Rows from block 6 of a small image classifier, named by matrix and row number. Rows with one number belong to one neuron. Each number is 128 + 24 x the weight over its row's rms, rounded and kept within 0 to 255. All counts start at 0. Numbers have three digits each. After the name is the row's rms in percent of the matrix's.
After each neuron's rows are labels from the 100 images, of 14976, where the neuron reaches its highest value: "top examples" is what is common among them. Only what is clearly more common there than usual is listed. The data: stained colorectal tissue patches (NCT-CRC-HE-100K).
# fc1: MLP up (model.blocks.6.mlp.fc1.weight, 1024x512), inputs 309-411
# fc2: MLP down (model.blocks.6.mlp.fc2.weight, 512x1024, transposed), outputs 309-411

fc1.416 068:139155188101143091131147145114143077143088123106156144081162095115180148127109129143139111125092136104151150111124107156121146121124146145110154158142109175172142120090116169106124125177160130143146139142090135123109117117139130145130130104133075105140157142174095120147113139148120143169155145135147140102147
fc2.416 067:145133148149083080146135089126118071118122090123129171127113146105091104155153132131140102118127114120132148135147157111143133091117056088135092094152138094118098118092103136137096090100117096130126130163146131117152103107147105088068090150129156097092142120126170166118136111153081137099157119125098144119091
top examples: tissue: smooth muscle

fc1.588 120:166116125107094115135152124141120123117124128146099132128150167099074083143160092088109121126111118110129102154185118147125151113122134159163096116105117154144131158135128153139090109154133111137182130139135110113162098087107113109103131116125139074106100121116105139128156131121110096106106115120155154154093
fc2.588 104:117127139125145122106087104142163206109123159122155168149152105128118134142164128116134135145218131094121104086102192104093148140109103108123166137094130144051121159085131138151116151123102143143138118132103085104113139141112107160101142098144149152111092139127113126118109158066125155145144137086136116109120
top examples: tissue: lymphocytes

fc1.666 118:133133127125142116101103102153123132139126145098181165116147137107106120137100130148092131110162079185149144114096151124126125099119142146102118126124120085111091140113139172160175149130158108145136145130116136123133181106090139085140088176150116077118169094183106130137120115126078097116174146157154124136135
fc2.666 116:111131075105145148184115136142158157122112135162139116095105100133116115183121136167145138148112100096122097126121133120109118115134154128156119166163139159142151135138064099108146087088126139107152124102157162146148134139131123151105113184084115100145120125168086154167168097169153120141094085138115140135136
top examples: tissue: debris

fc1.138 109:138159134120148196136141106123110083108155140135121152193135142156129096145119122128130123114113145143132137094131135167125129113055078110146143115155126152117136111167119088090124129148167180151162144110158101149138094163163117141123128098120157163159106105120121106137102127154138145152089127113130100152113
fc2.138 107:124145114147200053165078146084159135114092155175115111128150145121089151129111107165119129114099112135126082149110106105178122128163147098108145105124141128151131132089128151152116144132149144091130160158099113141127107113126107147130163109142148122158152140089154144124126134136160125139162123135150137157143
top examples: tissue: smooth muscle

fc1.287 093:115121152164160075146143179119090100154141097131132112166135165118160128161117120161141107135107107116124132162113167165136154127116159107131130153112147131109103146100122101121144116105102178102133114115094119150087141098083150099072138074157108104138142172133131129163121114118133085123126127107144132110148
fc2.287 091:100119124148160161106160119101132163145093131100114132121084101147100145132115104097139110145145137140109149097173133131134147125143094093132145143142115131155121077123105121152111186125141123126132112088120184148139123140180122104144100144115103155125093128147167164150157173103122142128122107110124110147135
top examples: tissue: smooth muscle

fc1.48 068:118148137117120148091145107117142112144152085099090116156122117093160186104157137144140134147125119146118134144116123118157182161099089150097177103148130125130086125101103162181144131100137115078103122109142116127139129153164139118159134116123139113164150170132115152142104147117171120113098120077108135124127
fc2.48 072:114139144157141124177144168087120093128105104106160118094146123122128124104171125107183131120119130105139131106153157153118148112138148103138147148113139095146130169110113108120120145137129123152159100158144093121142089102073111146126127191152126108093133089151133092138138117149102111158155129099108092110086
top examples: tissue: debris

fc1.481 085:137162174161109176118176116107136112085168157120157120170142113107131103134118131125120155122148157149116120093106140143136158132143083166096139122129125137110120128114125159121123105123118143145099128147151139106129089120085130125110160090136121113133115139134149170110121128179154131165132141136114119082148
fc2.481 082:127146111124180125108139104176136078109117076131083135115141145129143126136135127116185114141165104131120165111128148105149087148123154091138113147144098131145125157110124132138148181153112163131164117156130131167140145115132115138123096163136084132100108120125136152133148152083119109164087129132154133108160
top examples: tissue: lymphocytes

fc1.394 065:159144128122122144130146169128146131155120141131139144133118103144100106127166126130180125091055143094167136169163126123085154101113171094147146112103100170122159144116155145132147093138204164157126135125139137134146126138088096123113080135111095125086098149076196128121113084114120118154072142108115155146099
fc2.394 065:096127107118165148137119099151115112125132122153111146120141121147126124083106135119100173116160148148134143146118125166131153100115148151085132108146113153115090136126148090137143149104130137108098126166140096125095084117113134096103150190075131116131116137152130123118153139116148116097125148153104168123126
top examples: tissue: lymphocytes; tissue: mucus

fc1.426 118:123126140135131169146088094127177131159128124109101143131126128143121133121078132117145135138133127140154121106119120173124105119108134143151161094150109117078067100115156137126108077109132120140133172099124107121169119121120127091063132111149123105119116107144156142096122132122104073111135130136112139144153
fc2.426 119:135085123167117139110168093124103131160106163130138106171119138106111104148130159136148134119130142120095172149111108144132134137091122134136121174093140131154155139112136154107145148136164099090139126113148096153103142122139120059126146127114138132145135130117095150118166148122107095137143125104172136128166
top examples: tissue: tumour epithelium; tissue: mucus

fc1.292 111:127166082081128116139111130101156135115130156112101141183083175162169117118103065144131141172145137128115168111132130097143163145103131111141095127141109131153173106145146115103133138126103168157122114106175114124096146121144165139116150086095126120105119166143128090085110126093161101119123083152136149119113
fc2.292 102:102137077158177153109152113142128136122137101123114169086136098114144148099140132126119117129139136118092133140159103122105108120089125149071140147136162112118131137151151106110153098130140124120126153132131089131099136136101117093104111123140138189135123122140121139186150135124157082091151113122141109146132
top examples: tissue: mucus; tissue: normal colon mucosa

fc1.617 116:119134145168137122128131124112099094148142142155154134123112144118139115110149089135129134107159104123118099159113095143107122124128140116123169175107102129154163106120120101158129153104084119099100142133123118110122138094115163112142167092118114111085162139161145176103141123106141135100144116141140097119112
fc2.617 108:110138168097144135115137104130099165119126103087101140157143139117150104140134154159123129130131169136132108103104086123155196130123143148117124148139123120134111137165100147101061141169107152149141114092134119130103097151167079156158070097162093130121133093131114121103120121109133152115107110111128107168109
top examples: tissue: cancer-associated stroma

fc1.451 081:100184085128096105133090155114141121147085143099145120124135137121130144152122161090095139109130076176131111137137145103124144115110078092155125167069142160149100158157116068061148126153126134126125081117124120129107117089140138139119168145149144113187136130159080140146112116131062117115171133142128129095118
fc2.451 076:160132121113152154134133115107093154118150126140103124161118135167118144147131076140134083136109117089103153112115102138123132129132200128088117137166113120106121103113088167136123118100124124106128162124143104095150093122139120108133107103109124155106117156147144144127144080116166137130148118133144126122151
top examples: tissue: smooth muscle

fc1.398 120:183117137118136128125130126155141100151165136143113139110144129165114137111149145117109122140120139144139121133107062161161112150150132099160110116101156149159161156131123120080141160145098106110141113123170121140146139151129086105084127130113142116116126103130134150098119108090110143135109128161112112126125
fc2.398 115:120112079115180163124097102156146147117100146134108160149132158118179128127134107118112122141118099105130091130117138113138128147119129161107114128115149095145109149133103172139128105146121162159110173093137144134128141081122157108183099132128147159153164125145169124058142118148131109127110152111108076109136
top examples: tissue: lymphocytes; tissue: mucus

fc1.249 105:139104141119132159113124105110091161157129189113120112149130171118144139123118092140093155086105096122135110140092139152102121106118113131115121125146117098107091162147129153149133153111149132151123108138139166107098135147079120106096108129144130080127105136106105126167111123124086122127103148190099094099129
fc2.249 103:117154051084170147129167136114132149090134138158121163129130141128105105161149139150134185136135111159132127123124120166142165100150160117094113140138080163124142146117101130124118080088148134122163106117144140115157149106106111130137149098119137095113069116124126139105132123135098141115136102125093163149123
top examples: tissue: debris

fc1.668 085:146114146186094124114140151123155141120159121149147096087119152092133107147136146163098137141156121120115174147085130101120083117135109156132134105104137096098081144096115129108117114096133113133162151133101113119109099129110144164125100151114121168094097088115109170145157172107136164113142115105126129106144
fc2.668 083:144116114148171124140118094136165156127101114134140118146152102160130138115097108098126110064091084087150183132103126092089170151138203131099120168134124124090128169177145145141117139120142175134099106111133135146107161097136152146107133111132120145164145146129169078144123086164128126096121063076157118138112
top examples: tissue: debris

fc1.701 104:177171109159106128115132104144104140114119121114101104129123133145156180134174130111156084083103133100149086106166177108176072132111116144158163138101108103107164123178120131078129089123125130124110114108136148099131146162112116138129157114116104151140169125129110157124157132135122128143139143131159108126109
fc2.701 101:071135171108136089154143138138122152151159120131111154159117128131122107098136148169119131129093121169049162128120095148096137156101121116109174122156133113138091121115140126183150198098117138144093116134113088168108087141128122125142129167151188122116124131105146048136149128150107140127183120138139112126150
top examples: tissue: smooth muscle

fc1.643 115:117176107101142113089108140109132072171168120133133116089134136120159109147133108152143083101157162109077131121156131145133127156157139151111125110121189123123097109168112115158109150108112138093106172105100116140150096118120143114100125153136132123108162123166102120126171124129130150150105108149128156123092
fc2.643 112:137098111120118127150173138102101171088097151147139109138127137148119121100125079113102131152113073148145133134100091128136125148117141110130153163110147141080105118154144131160123118120141136151160102085151106087112116144128152152148132125160137135117115169124139084114106144102119115086128115160150138116178
top examples: tissue: cancer-associated stroma

fc1.401 090:151118142136131098169141143104139138128146096105132118136148122197141123129144112129118146129148142109133169127099109127141168128131140105174150130089109179143162163132153118106129135112168152101143160147126119089136141071148110133104143130146129112151173145113104147129076135088128104113100134119148123128103
fc2.401 092:133106118133121124130131130135161142085160158143121126105100142108177137124125145104126158114130142152076091115160139142098127113073132141094105104140160079124097141110107119182113109172152172189119090162152116086055125152106137080109134149113130101127111131141158121144136161112128114132161103112116094120139
top examples: tissue: smooth muscle

fc1.619 129:128130160124138124113135119097169163136105103107139136145089121085122118075126148141135158085092108085146153143138135104155132152087152132093147120141073154147104103090162108096134133155109126117130157099119148116156099101140108134152124071104113150128147137086124105115135133129180169101094146084122140099128
fc2.619 133:131136099099095122107137161117039130114117132128133119058132146157089175132139124149147133152105146139120113168125094109112142171131109156137153144114124119154107153139105122135134146095156097133155108145087110119179183121129165118105114144143154109140139164129150102136161191127120134090153147133083096136129
top examples: tissue: lymphocytes

fc1.1 111:102130143111088161092177130152106156120128137189146116144140144126099089117169129122131122135130158152125102118127155130155121129130100106140165102054135125116136150126130126155142175157143127131141131116120126129128092138137147150134128130141112133132121129152100162182160127170109159111123112101114108137094
fc2.1 111:078133176096141108107156109095126137169170113126113143154130112140119129105106123155122106135108108129093104164146107163096109155110116157134164140150159112129110140140135154072168135073093098163120135154115170139097081106142105121121094158094109055121130083146107143138122090129159121125099152158101187145073
top examples: tissue: cancer-associated stroma

fc1.391 125:096132113122103120142146144127149086136161133140112129151156117140133087103120153111149106094120089121125129157219128101127153121108141113140155119148089126142091105105136164123158101120148187173113118177133124154171101173140170122114140095178102130128120127163124124091180172135087096128091163129105121139170
fc2.391 133:157061173082155143114138132128135153156123164093142130169106105117132107135175116118121155115122156133164109087140143119098159098076091183115152108139119103189120104129114110140108110083117143129169113107105116140125137136084111116110128180178152096133171118111179145122096146124137096153119149120109116141114
top examples: tissue: adipose tissue; tissue: mucus

fc1.222 101:103147111081133147160128149126114117134115117127112130128154110076131126167136112141143105141129133133150159105199129087139154137136186149162143133142148184140106120122111119160144103140140161080100126114090153143078173114137136104132138149126125117100171182155153156121149136116117143129143116146133137085146
fc2.222 095:146093125169130129179121149117127139118097130092117150120109136177110121139114117123103146128110117139121132091126134154130113143165152142079132098136124136169106130110126094106090111107093121177146150107087141130166107129107127105127089158145167101134139114131134120147148120146126123091126107186092131131141
top examples: tissue: cancer-associated stroma; tissue: debris

fc1.529 087:082154107151105157122137096108130144106089133138163076151138124121177130143135124107087115111091139153122121116073118129150131095091132134112119128153135096101142092150121130128128111145124118154141087143109119141138172147110149129112147160095142163082122138103106154157117131145094126154141116137117108143137
fc2.529 091:082094135154076143147153115118148097164156128178091168133124135145127141154150142143179177123120108121126155134132135097127154112125126098129137112086162117124147129158137092073145127154119135121164173096120144132147115149133112126128130186112150131165136099142115100123125078145117099097134114129156159148141
top examples: tissue: debris

fc1.615 115:176091076087142129114105129099116093106093148128163149140116130092101129111106194148086109178152101099146148129156150125129125127110082151175114111108147134166130082100129066106121140117114140139098093098104118114164113124170142150134084109092085092113104170095141121136121148174066135114139127089168167133098
fc2.615 108:123125174168117151162153153112116135152134134180111100135139116143123109119101095117170105110130154166079110148131106106103106137134142068123141117180142066119143137171135185142159119169118109110122166140140150112119120099095127095105143179141136110123113100156095088120125113136154107118139105148080115094134
top examples: tissue: debris

fc1.266 116:136102114086173101128165123100105089141114123068183112126103102171140098114174151123133126134121111125148165110126182136126149159120107138125141093125145139116133128109115117168096114166114179146128148116130129144171156076124158119092150127132135124128168119134116137127114159111099136106113113158120130101100
fc2.266 122:101110110122156181096129106117128150122135145149122140051120137106146143184158136131117124087146131137099094149136102102130111138124081134093140152164116137150146118172154109143165111094152097121126116120132140114115143178134150126096146144123132120123135100179087124128134131193147100119150123137132111131144
top examples: tissue: cancer-associated stroma; tissue: debris

fc1.678 100:124123120123100187125131106130135107122081135121072107107127139122156138148087113143107138073148116129120160129120131127074121105124155094141202107159104126132131139078173178132145107148153132081128136096126101090147144146154135124109122160125070073099129055121147143136131144153123117114133069161131128114124
fc2.678 100:143136115150132079116094109126123122139151100162125123127114124109149110113113150085121148138064181174099092119110102102148168151150155140095094105145135117148127148146125094093127153112161105121156116134104154155106126145147129109176104141113111107137107117143123088101151115104117090145090155089171134165135
top examples: tissue: debris

fc1.229 099:141104097138141161084117165093108131106072155121133160082106116158098141152097206132128135169104103134114126137070159121116176115122122186106110125111154125140129137084111131113123152120107097142109097151109117150088124105098136112148123116155137143122147161126154086135114111175134134166138081121100135107129
fc2.229 100:141178186132151117142123112184155097163152117137111082159136097084104121126091130106120089107135137140140145115155127128115102184122181125097120135120094125104139151175145117138121092189117117138128142193124133137171120129141148148168114136134109153108136088135108123111111112078136150130115115136144099129135
top examples: tissue: tumour epithelium; tissue: normal colon mucosa

fc1.747 102:122183094142128126135122136104127133123096148130134102155128120095124121105070134120124115110142134162160112148118124123092119206135135143140093163103121134110110148091093123122160127124154105146167117128123133075063151119156120097113146141095137153113114186138117133101109147090179128146105133141134152134123
fc2.747 097:079095102148083152114150162136130178164153140159087138107153093109101129136128118092095202145135122115126153156085154139139174094133126146153147139170123097135191136149111121139096128169119100117108108089119138211187099138112136122100096125159173165114141100137146120135151137162149150119170085082139149106122
top examples: tissue: cancer-associated stroma; tissue: mucus; tissue: debris

fc1.497 125:144102137127109091105127114146130095102136130096138128159126128156127118111142133100106117176096133096146150125106128146125076113122132146154183132071124131133104128130121150144118129143125148162126111099146148114129200122134126120158133120133167122157115184116143093135117123134128115134100136151121171114132
fc2.497 135:144142115132075117132104161125135135151123146120141100150121147145156150145136123121096147118097119112157115106114150110127138130151169081152157142123129126135152086157100131147146108120104140088116096131153077137170128159112129124096184118142117117131124186121107138069166141172113142142130134124133125104134
top examples: tissue: lymphocytes

fc1.389 114:099123132146110147142120157147168133130161166119150108070133135140112145107125137098099138114157102126149093127130145152115111110151074097126126154129133122122100128122139123102127140107134086116134123105144145108120079131173142102135097140117079106141150144133128112137135153122111088102129094115126115137132
fc2.389 112:136156134127133100139115130101100137141110137136171125184109131123131113150123103151132112144106113134120134172077114109094141157116155108103109139136133156134122107086074163169167148165092133101124115147152087129132152136133099119155158128134169179135107124152137131131132138089127147148134114140101116134160
top examples: tissue: lymphocytes

fc1.434 110:112108134107143112097103084133125087122140112132125130085101125129149099142160092103112150135110107125172140111111155165154165135122137075105120067113138097201122085119137121134133138119152083113099153161125112116139080081152164136080136098177177107136145088119094118163089097083141131081153110118132112139100
fc2.434 108:130139128147120123148146172124132149088162151110165122134133127153147118112146182107102146146123148061128104108115109128119092135143086114148114167129097139095159133113168105139110121130147147112115152159114151125165140124104116129144132157146151186105120101166113136111133130164062148192098182133140134133145
top examples: tissue: cancer-associated stroma; tissue: debris

fc1.764 087:112113092122135143093135165120187086073099110112114165161124135179107147108141164131092174126108129142156158116133192130145152114154133129085092118103129127143126105108104132156108165134148133129113115114123118151073110106075115143127129180153130133135090121126070122114140143135118096098128127110134132145105
fc2.764 087:148131162135138133152146117098100101136130141120125100129123095112145090130115148148122061178137100117135094127108152128112166097093167134127119148132130146145121135103130122141136105145097154149140104113133148114157141163167148107076097109140100145125121121125132163146148139107128128152133169114123119115138
top examples: tissue: adipose tissue; tissue: mucus

fc1.463 108:144098144147137111135110128144119102116166123140113141076126094141129113130141100120139121146163116109106120112130110135092114133110098116108136128152197147115089140160131144105085160064131138131142177120123134109117153160140129113133141148121179104128128126123154104097136082099148147114147140148115117106135
fc2.463 112:115157127155116128169113114102154108109107178149139143114146198095135134116147132132106099116118101106164134129130111106108109100134113095130065121106075142110109179132101134154154118161121143150167104110124101114143128142138118188161139161163116121142106137108099157108103105161124146131133121119099158130137
top examples: tissue: cancer-associated stroma

fc1.272 093:149102132115134104127116092182118125137153096167137090192127135156137175111109090148114141157127120132119112105138147139143115131096134098126120123084168164126152133130142154085127113100111096121126166160111153162133131149129102115137131101132147157162165101126119083176136102132130147139129095150094098124139
fc2.272 091:144178095161169080165149127122116104155112162111151173131187110173131130143134145125153140144122120112112121137146121083145118130114115177091135133133120151106084092150127112156096153107103125163139133077146117142136144090114104105136145119144082124086105111136118167079116126097135156142126147123177107144102
top examples: tissue: tumour epithelium; tissue: smooth muscle

fc1.490 119:153155134127152098120133134086121130143193134099129118148094133094167135172134098131112149130094151122125117138203095114131120189107156125155174141124166103147138146148148099138122145104144109121126108120112113157126094100149152155120127097136153125103159108119116162148106109112122147123167141141112126105124
fc2.490 126:124138112135180133104133073155108132089115080143074101125143099129135112110110143149145111121174139105131135154081102154131133138121131083122123135129157126139093142110124113087112108096184121120137140123144131133137110151169118074121102109128115162159128147129099136156154125128155091131110144123117102133116
top examples: tissue: smooth muscle

fc1.627 096:144108092088118113116129105158117164139183084128199126144141120140102127136087100144149170103126157111137146086120092114125128101157143167137116133104141129131105146165146110175102077100137146142114069142143135101145136182113176122117150163150133148116120107183113155132127146170163086130140195116137072103141
fc2.627 102:167091145157121184155145086127125109116135118130111121105118106099150072083101093178143142171110116113163150150092182133154110149145151118135077132141140151126150117124128133132114141118127140109133118140139119164113145118108110154148109094135136115101102100098163175159132167124096151137092122097096173162126
top examples: tissue: lymphocytes; tissue: mucus

fc1.599 080:145141165156170089139164123123121151115157154119162139163104126140158130095111125104097131117143121166131080096115146152138154133082093137111167141103145123098120151125130098144142121107086138119126082182116130155145133136121167171097121098156118158079131170119112187116130128106123162128138124130128082129118
fc2.599 079:133139092124124111131105122131140130122113140143129123135144116101137136114110124132156136144097163130136180136127110086141096121160145147131113117150103106143160077110138140126102109131143170143135116128153167114125074093131085117170119125118138155104107075110113104157108140145118145121157095059173146154101
top examples: tissue: smooth muscle

fc1.733 134:136096138161141129133154120112108151177150116080101139147145161157134137161129101114159110132116102141154148121181152132135100141125095138148095085097147161153126103101128139138121106119089091121112099110150134120130177128155093122102093127120080072114127110133130116168127117125094109098118157143141126079078
fc2.733 127:153106128114134154129186102168153104112143153112160143112131155149139172152113085138070159098113112091140132094109106119187133105102112148107143097134145108131162151141109169109141163122124103125153132101131167137113147160137146079164133093109162131144092158124159106108141106112154112161101093146108116187152
top examples: tissue: debris; tissue: cancer-associated stroma

fc1.697 092:139100135122133074116123146110130128102120123063128138149107143104133095149146120157141150115113145141145155180149103155104148117101147112118110135131112137104096111159145123154091100119134121165192146140121093122121169114129118155124122167136122129119117147154123087153121141173139197135117145119119149093113
fc2.697 098:110123132166164164097116087090119116140141102121135108077109140150121182139134124128119129133179133183119108099133177109183129151155136122148133124116142139151128120095130161171147159123152103094132125088163161158112110140143137138098135145145104127120149101109128132126132104094133153181152109155137111090133
top examples: tissue: smooth muscle

fc1.452 092:121149135126121110128149084124096155109123150100142123145116142131138103123113091140146142139110085151157095107139115122137137148134086119134175103134119107170108143096110122103126103106150118135123110109097114135170120107110144087151128090125134124160137122150153109131107112068088134136112105138105108120142
fc2.452 096:179120134112116159150126126125144124175105095130156113094126080134166110149116137073142158139109200076142136103137147148103125139159126102142109163110091151110116090140153106126107176094116145123139121133126160099147126150138108106105144104141117089135102128126130111162117093102111136109164156120169141135086
top examples: tissue: tumour epithelium

fc1.94 094:122097108112121145147128079134156119154156111098139148100127093127158119172167164118125159118124116102130136163122158137111098124106103120131117137152167150113114129150123166133156130059102130089150155135161097065138111089065143129154102132134101167149116132131121155127167139132140167139090164158145114126147
fc2.94 097:105112122115133164160160126143096118137124153132108129144140137111153135112143111160171104132126109145147147097147156109132157129118145134120115114054115057115093114116067139121124127147138132131126113082055142175146174147150082090135172118162147130119131140150120073118098101129117112151122131105136136135159
top examples: tissue: lymphocytes

fc1.559 105:148151118117120139142098126121094162144111114131086138097166171091153132108161162168143130139134118109176114134176159127147100121138154093109119133114151143126158118139128141120138107103152161132108138150153092175135126106109132133117132123185126102165151192128117169128137084151130107097143153142133149103116
fc2.559 104:140095119151095118114104132133113106106113109121178104153098135138119093156114118088124169106116111145117131122117143144160084103101121133157126176139092149121131133117109123075124132139132135108143112149113144112130170117134092136150101169116097127089087108089165125172167149123120155153127103149112126123168
top examples: tissue: lymphocytes; tissue: mucus

fc1.200 118:159130149103130142121140150123157137123119112115115113176205115101108116133129107132122135106062112140115177115082124163173132150126088097104172146128100151157111115116112202179118112139142116132113108144144152104125141142123112114134114096087151165112131137126085116175107124145123094143153098110140153138138
fc2.200 124:145146054146129130138127130144123129131142137121145117112042177146144100156123094128107151111191160100147104104196103132110103127155150165117150102127146180070151107120117108096162099101113111139128142079125123125110108131125116141114121089112148161125135173132145143114130087101142139135126125130178119131106
top examples: tissue: tumour epithelium

fc1.612 083:148107113127142108093153134144103142116130134132110125124125147080118154113094098104121111172151148148160143116122131103095099146145131107155085161133153122122143116120147120145084156126106182097151145159130153136123128095127164150132168095095131115109146098149103123120141164117115130108130099138141128171130
fc2.612 080:146155125081082106122123121103162165110123126151112103104123094155151141121131151117115148131145155153141141091186076118119166099105143156128135113163135136102142114109103133155140135130128150087145152132139138102140133122120091106108132180151107120106126144135130182137106090098128142164168185129155159109117
top examples: tissue: tumour epithelium; tissue: normal colon mucosa

fc1.368 103:149118072115122093152127134121129143062141135148157132100104142094129178093143142110136148148120136118101099110119108130148139124128128136138116123128128107105117136119169144120116146119157136131121090134122117146182139166122161083141167146139150183122133092132117108147107101113150114135125179108078151124091
fc2.368 100:142130108099157115061168092125097115159091118168110112126091171118120123116107158123124099117178128148143139137104126151108146107160129115138148153169129117134126079116126119131131128100130146184124118109097124115124154178120130112142112101108125127089136112149155119151125145118111081119144103099122124146149
top examples: tissue: debris

fc1.144 109:112151122155146145104129121186144127112106118119117117139122142163132142121078106158128083137131159133121131143085145125172121143163141147152179149156171169160117147115139162135081134161134117111122124141128093086097116116106116125130148084076152127109103105142137111163135126146144177107114134145143153109136
fc2.144 110:168134154121158092123162190109105077128137144118112119144131094112124130119139082110087098138096092152117134142162087128112073137131113078116137094177135112163110096119109123190105099133117146128115159122144137123147107135094066120179147147124119131109136115100142131077092180100158167144135143114117118178138
top examples: tissue: lymphocytes

fc1.439 096:157108119137119134132121120101146091138142122143104157159111130089157119153187116127141125114136101134092134119127159126133110082079129125152158143116138154105138109156150149159162086169160145134158138129132147152126116112095085106106133090118070150111169132223116112161111122101129140091116105095139098159140
fc2.439 095:145156105143139109113144131091131128107123127142113123133140151175157128133137098158151146108128128083157134091099105149114154162163129165120128149133119089099120117113159121178115171104092139106139144141122131113154120118191147082112099092137150105155109152108113168122108128145137101111134096158115142153077
top examples: tissue: smooth muscle

fc1.469 094:071119119138167122142153163081141157148129128119135125162142108133135118105126092142123158144103126124122099125103139125117130152120135152095076135165139152103124118153120193136146087120120112128120129087151130097105115136132126156152169084106128141146131132131073161122096141160087126079130100127113126165128
fc2.469 093:124132109131092124130130114154126113149124140130116085100120101166095094166187126120123114128179132130124113111126117145158095145127089107090143117107155143123153127075141140165123117119148142156142109143188125121098112099160143131156135147110115139132152161179149139103165098097157133161139135124174175134124
top examples: tissue: tumour epithelium; tissue: mucus

fc1.258 105:064103107106142148147095167136118113100115106100132131133136110110137157125140169139162146149121102136121155147105092161155119130147112141120141157055124081122092117161083101114179150146160125134143136151137154086155112150136085136165123096050103157143108145136148097157119106109116133098120102149139146135130
fc2.258 106:092109147103140096113129156096134090139149104144141164108106124119105161153136183130142168157168138112151129132145121158123114092084132139140099153134130131101129089120165180131146099143128144133113170138120087126137096110151121103092105132145117076133152071110128138101106138138169106102073134133121119110128
top examples: tissue: mucus

fc1.650 088:152123164142150087133130148116103145108166142119147135140135152127132084101130176116125152140124122167148116105136091129108113148141133107112114151120093116123142120132134155162162146120181126135105094108109112096139143143086127133117151114160131137129128135152097136121153113078166136133114102173176163155133
fc2.650 087:106134166151138195097132114097100110100107109112110111072136124156128136129138133117155124093095152107125182128110132108140178126131112164106107118121139120121094112131151088146081123126081156186140156144148154131151104100129155125111105169106159112103136138130131125136127143160123098096130150115145103075087
top examples: tissue: cancer-associated stroma

fc1.161 093:133180141109083142119098115125132105151127135131146099125143136121114103138110124118149150118146129125096110100120120147083132116103098148128114106140138136138157109192139132148125097123172086131124120138124097122140145124124124096144156148091098111144141137163091094090123127116153084131115138165100119144114
fc2.161 101:128109102096136155096166133138083109133177112127114092134136169113141153150130150127169138143107167141162130104088126130111153132151150093120141113123104129131127133127069118112164164161103138115127151120141139144111134113111151148109117131109159153116125147129093120094170126117105150162102121111086190128132
top examples: tissue: lymphocytes; tissue: debris

fc1.225 102:161112129101141154132132123144133105132104114125152115131138136154124127124171116129129103135101156131101109145112155107115134069122113114147150092102122123104081120119181118140116113098120117154123133117159098119159174121177107176119110144152109163129128140162120197142101105135142068156157128126121080120081
fc2.225 100:088158152101117124093133121142127164127179137101131139106126146099156098127134125108133111114114122138142108117124108133116126152153121104100122131143179132097163153155147127115120169157146161107133095144093148093109149150145134076133140135119140115095115078131126107092144129163131124092093143122101132136107
top examples: tissue: debris; tissue: smooth muscle

fc1.681 112:096129118119140157143111113161112163100136110174116141108109150151132078122158113174156137160087170171124104108087093145133098102142131089127139101115089144160122130108137118125148160122124115163126091150138123093139126137134147130124123123122125157148132121124129109132158096121145099168105125103143116137096
fc2.681 113:122098109101099083148108094126117113126092160092148106135134160091161194142136148112085144160145145088094152133135150096136155120082118133118135146136155135099157094152089150134157088152134116144110187112128094135071156087109126132109131116141120114068114130135150159126097110117130128132114151145141106121145
top examples: tissue: adipose tissue; tissue: mucus

fc1.646 118:086140156093154177123125114112144109110155130095115137078153153133114100127173128120125138100168161137129131088176125113151111144173105142171107150081164111128102066140113148154117126098137119137128124144169110096122128098123128113152149137143156143119141145189094157150133098141174106128149090083135111098104
fc2.646 119:133172127157159136118141119143091125116105173133120137143109122151143115108076071141168123116132107144132100123105146130114132125148163127101147119131110154144108143154148159108141125092106124122108118103088102097154143130120128133123136141131163107133090150114112094156127128089123166107096198183156133158141
top examples: tissue: cancer-associated stroma; tissue: mucus

fc1.13 106:124135131139158142134149154158107123156144118177099130159110111164118116162109108166119123115114132136148175150139139103138148143134186156141145155135119162144095097115101162181116124071112130086133128126101141146142164120174116130122145102128099120115111065121148139180114131142149148154107144130173137131140
fc2.13 105:152098153129093118138134149115108104087099109116133118161168155141165066139154113164157145124137131150115135129163099167136088151127150155150131121057156135151122106131109160121072176139090133108130117113140142109159111183110129143150152135116155126157121143153065103079130105125125109109101137137132132168140
top examples: tissue: smooth muscle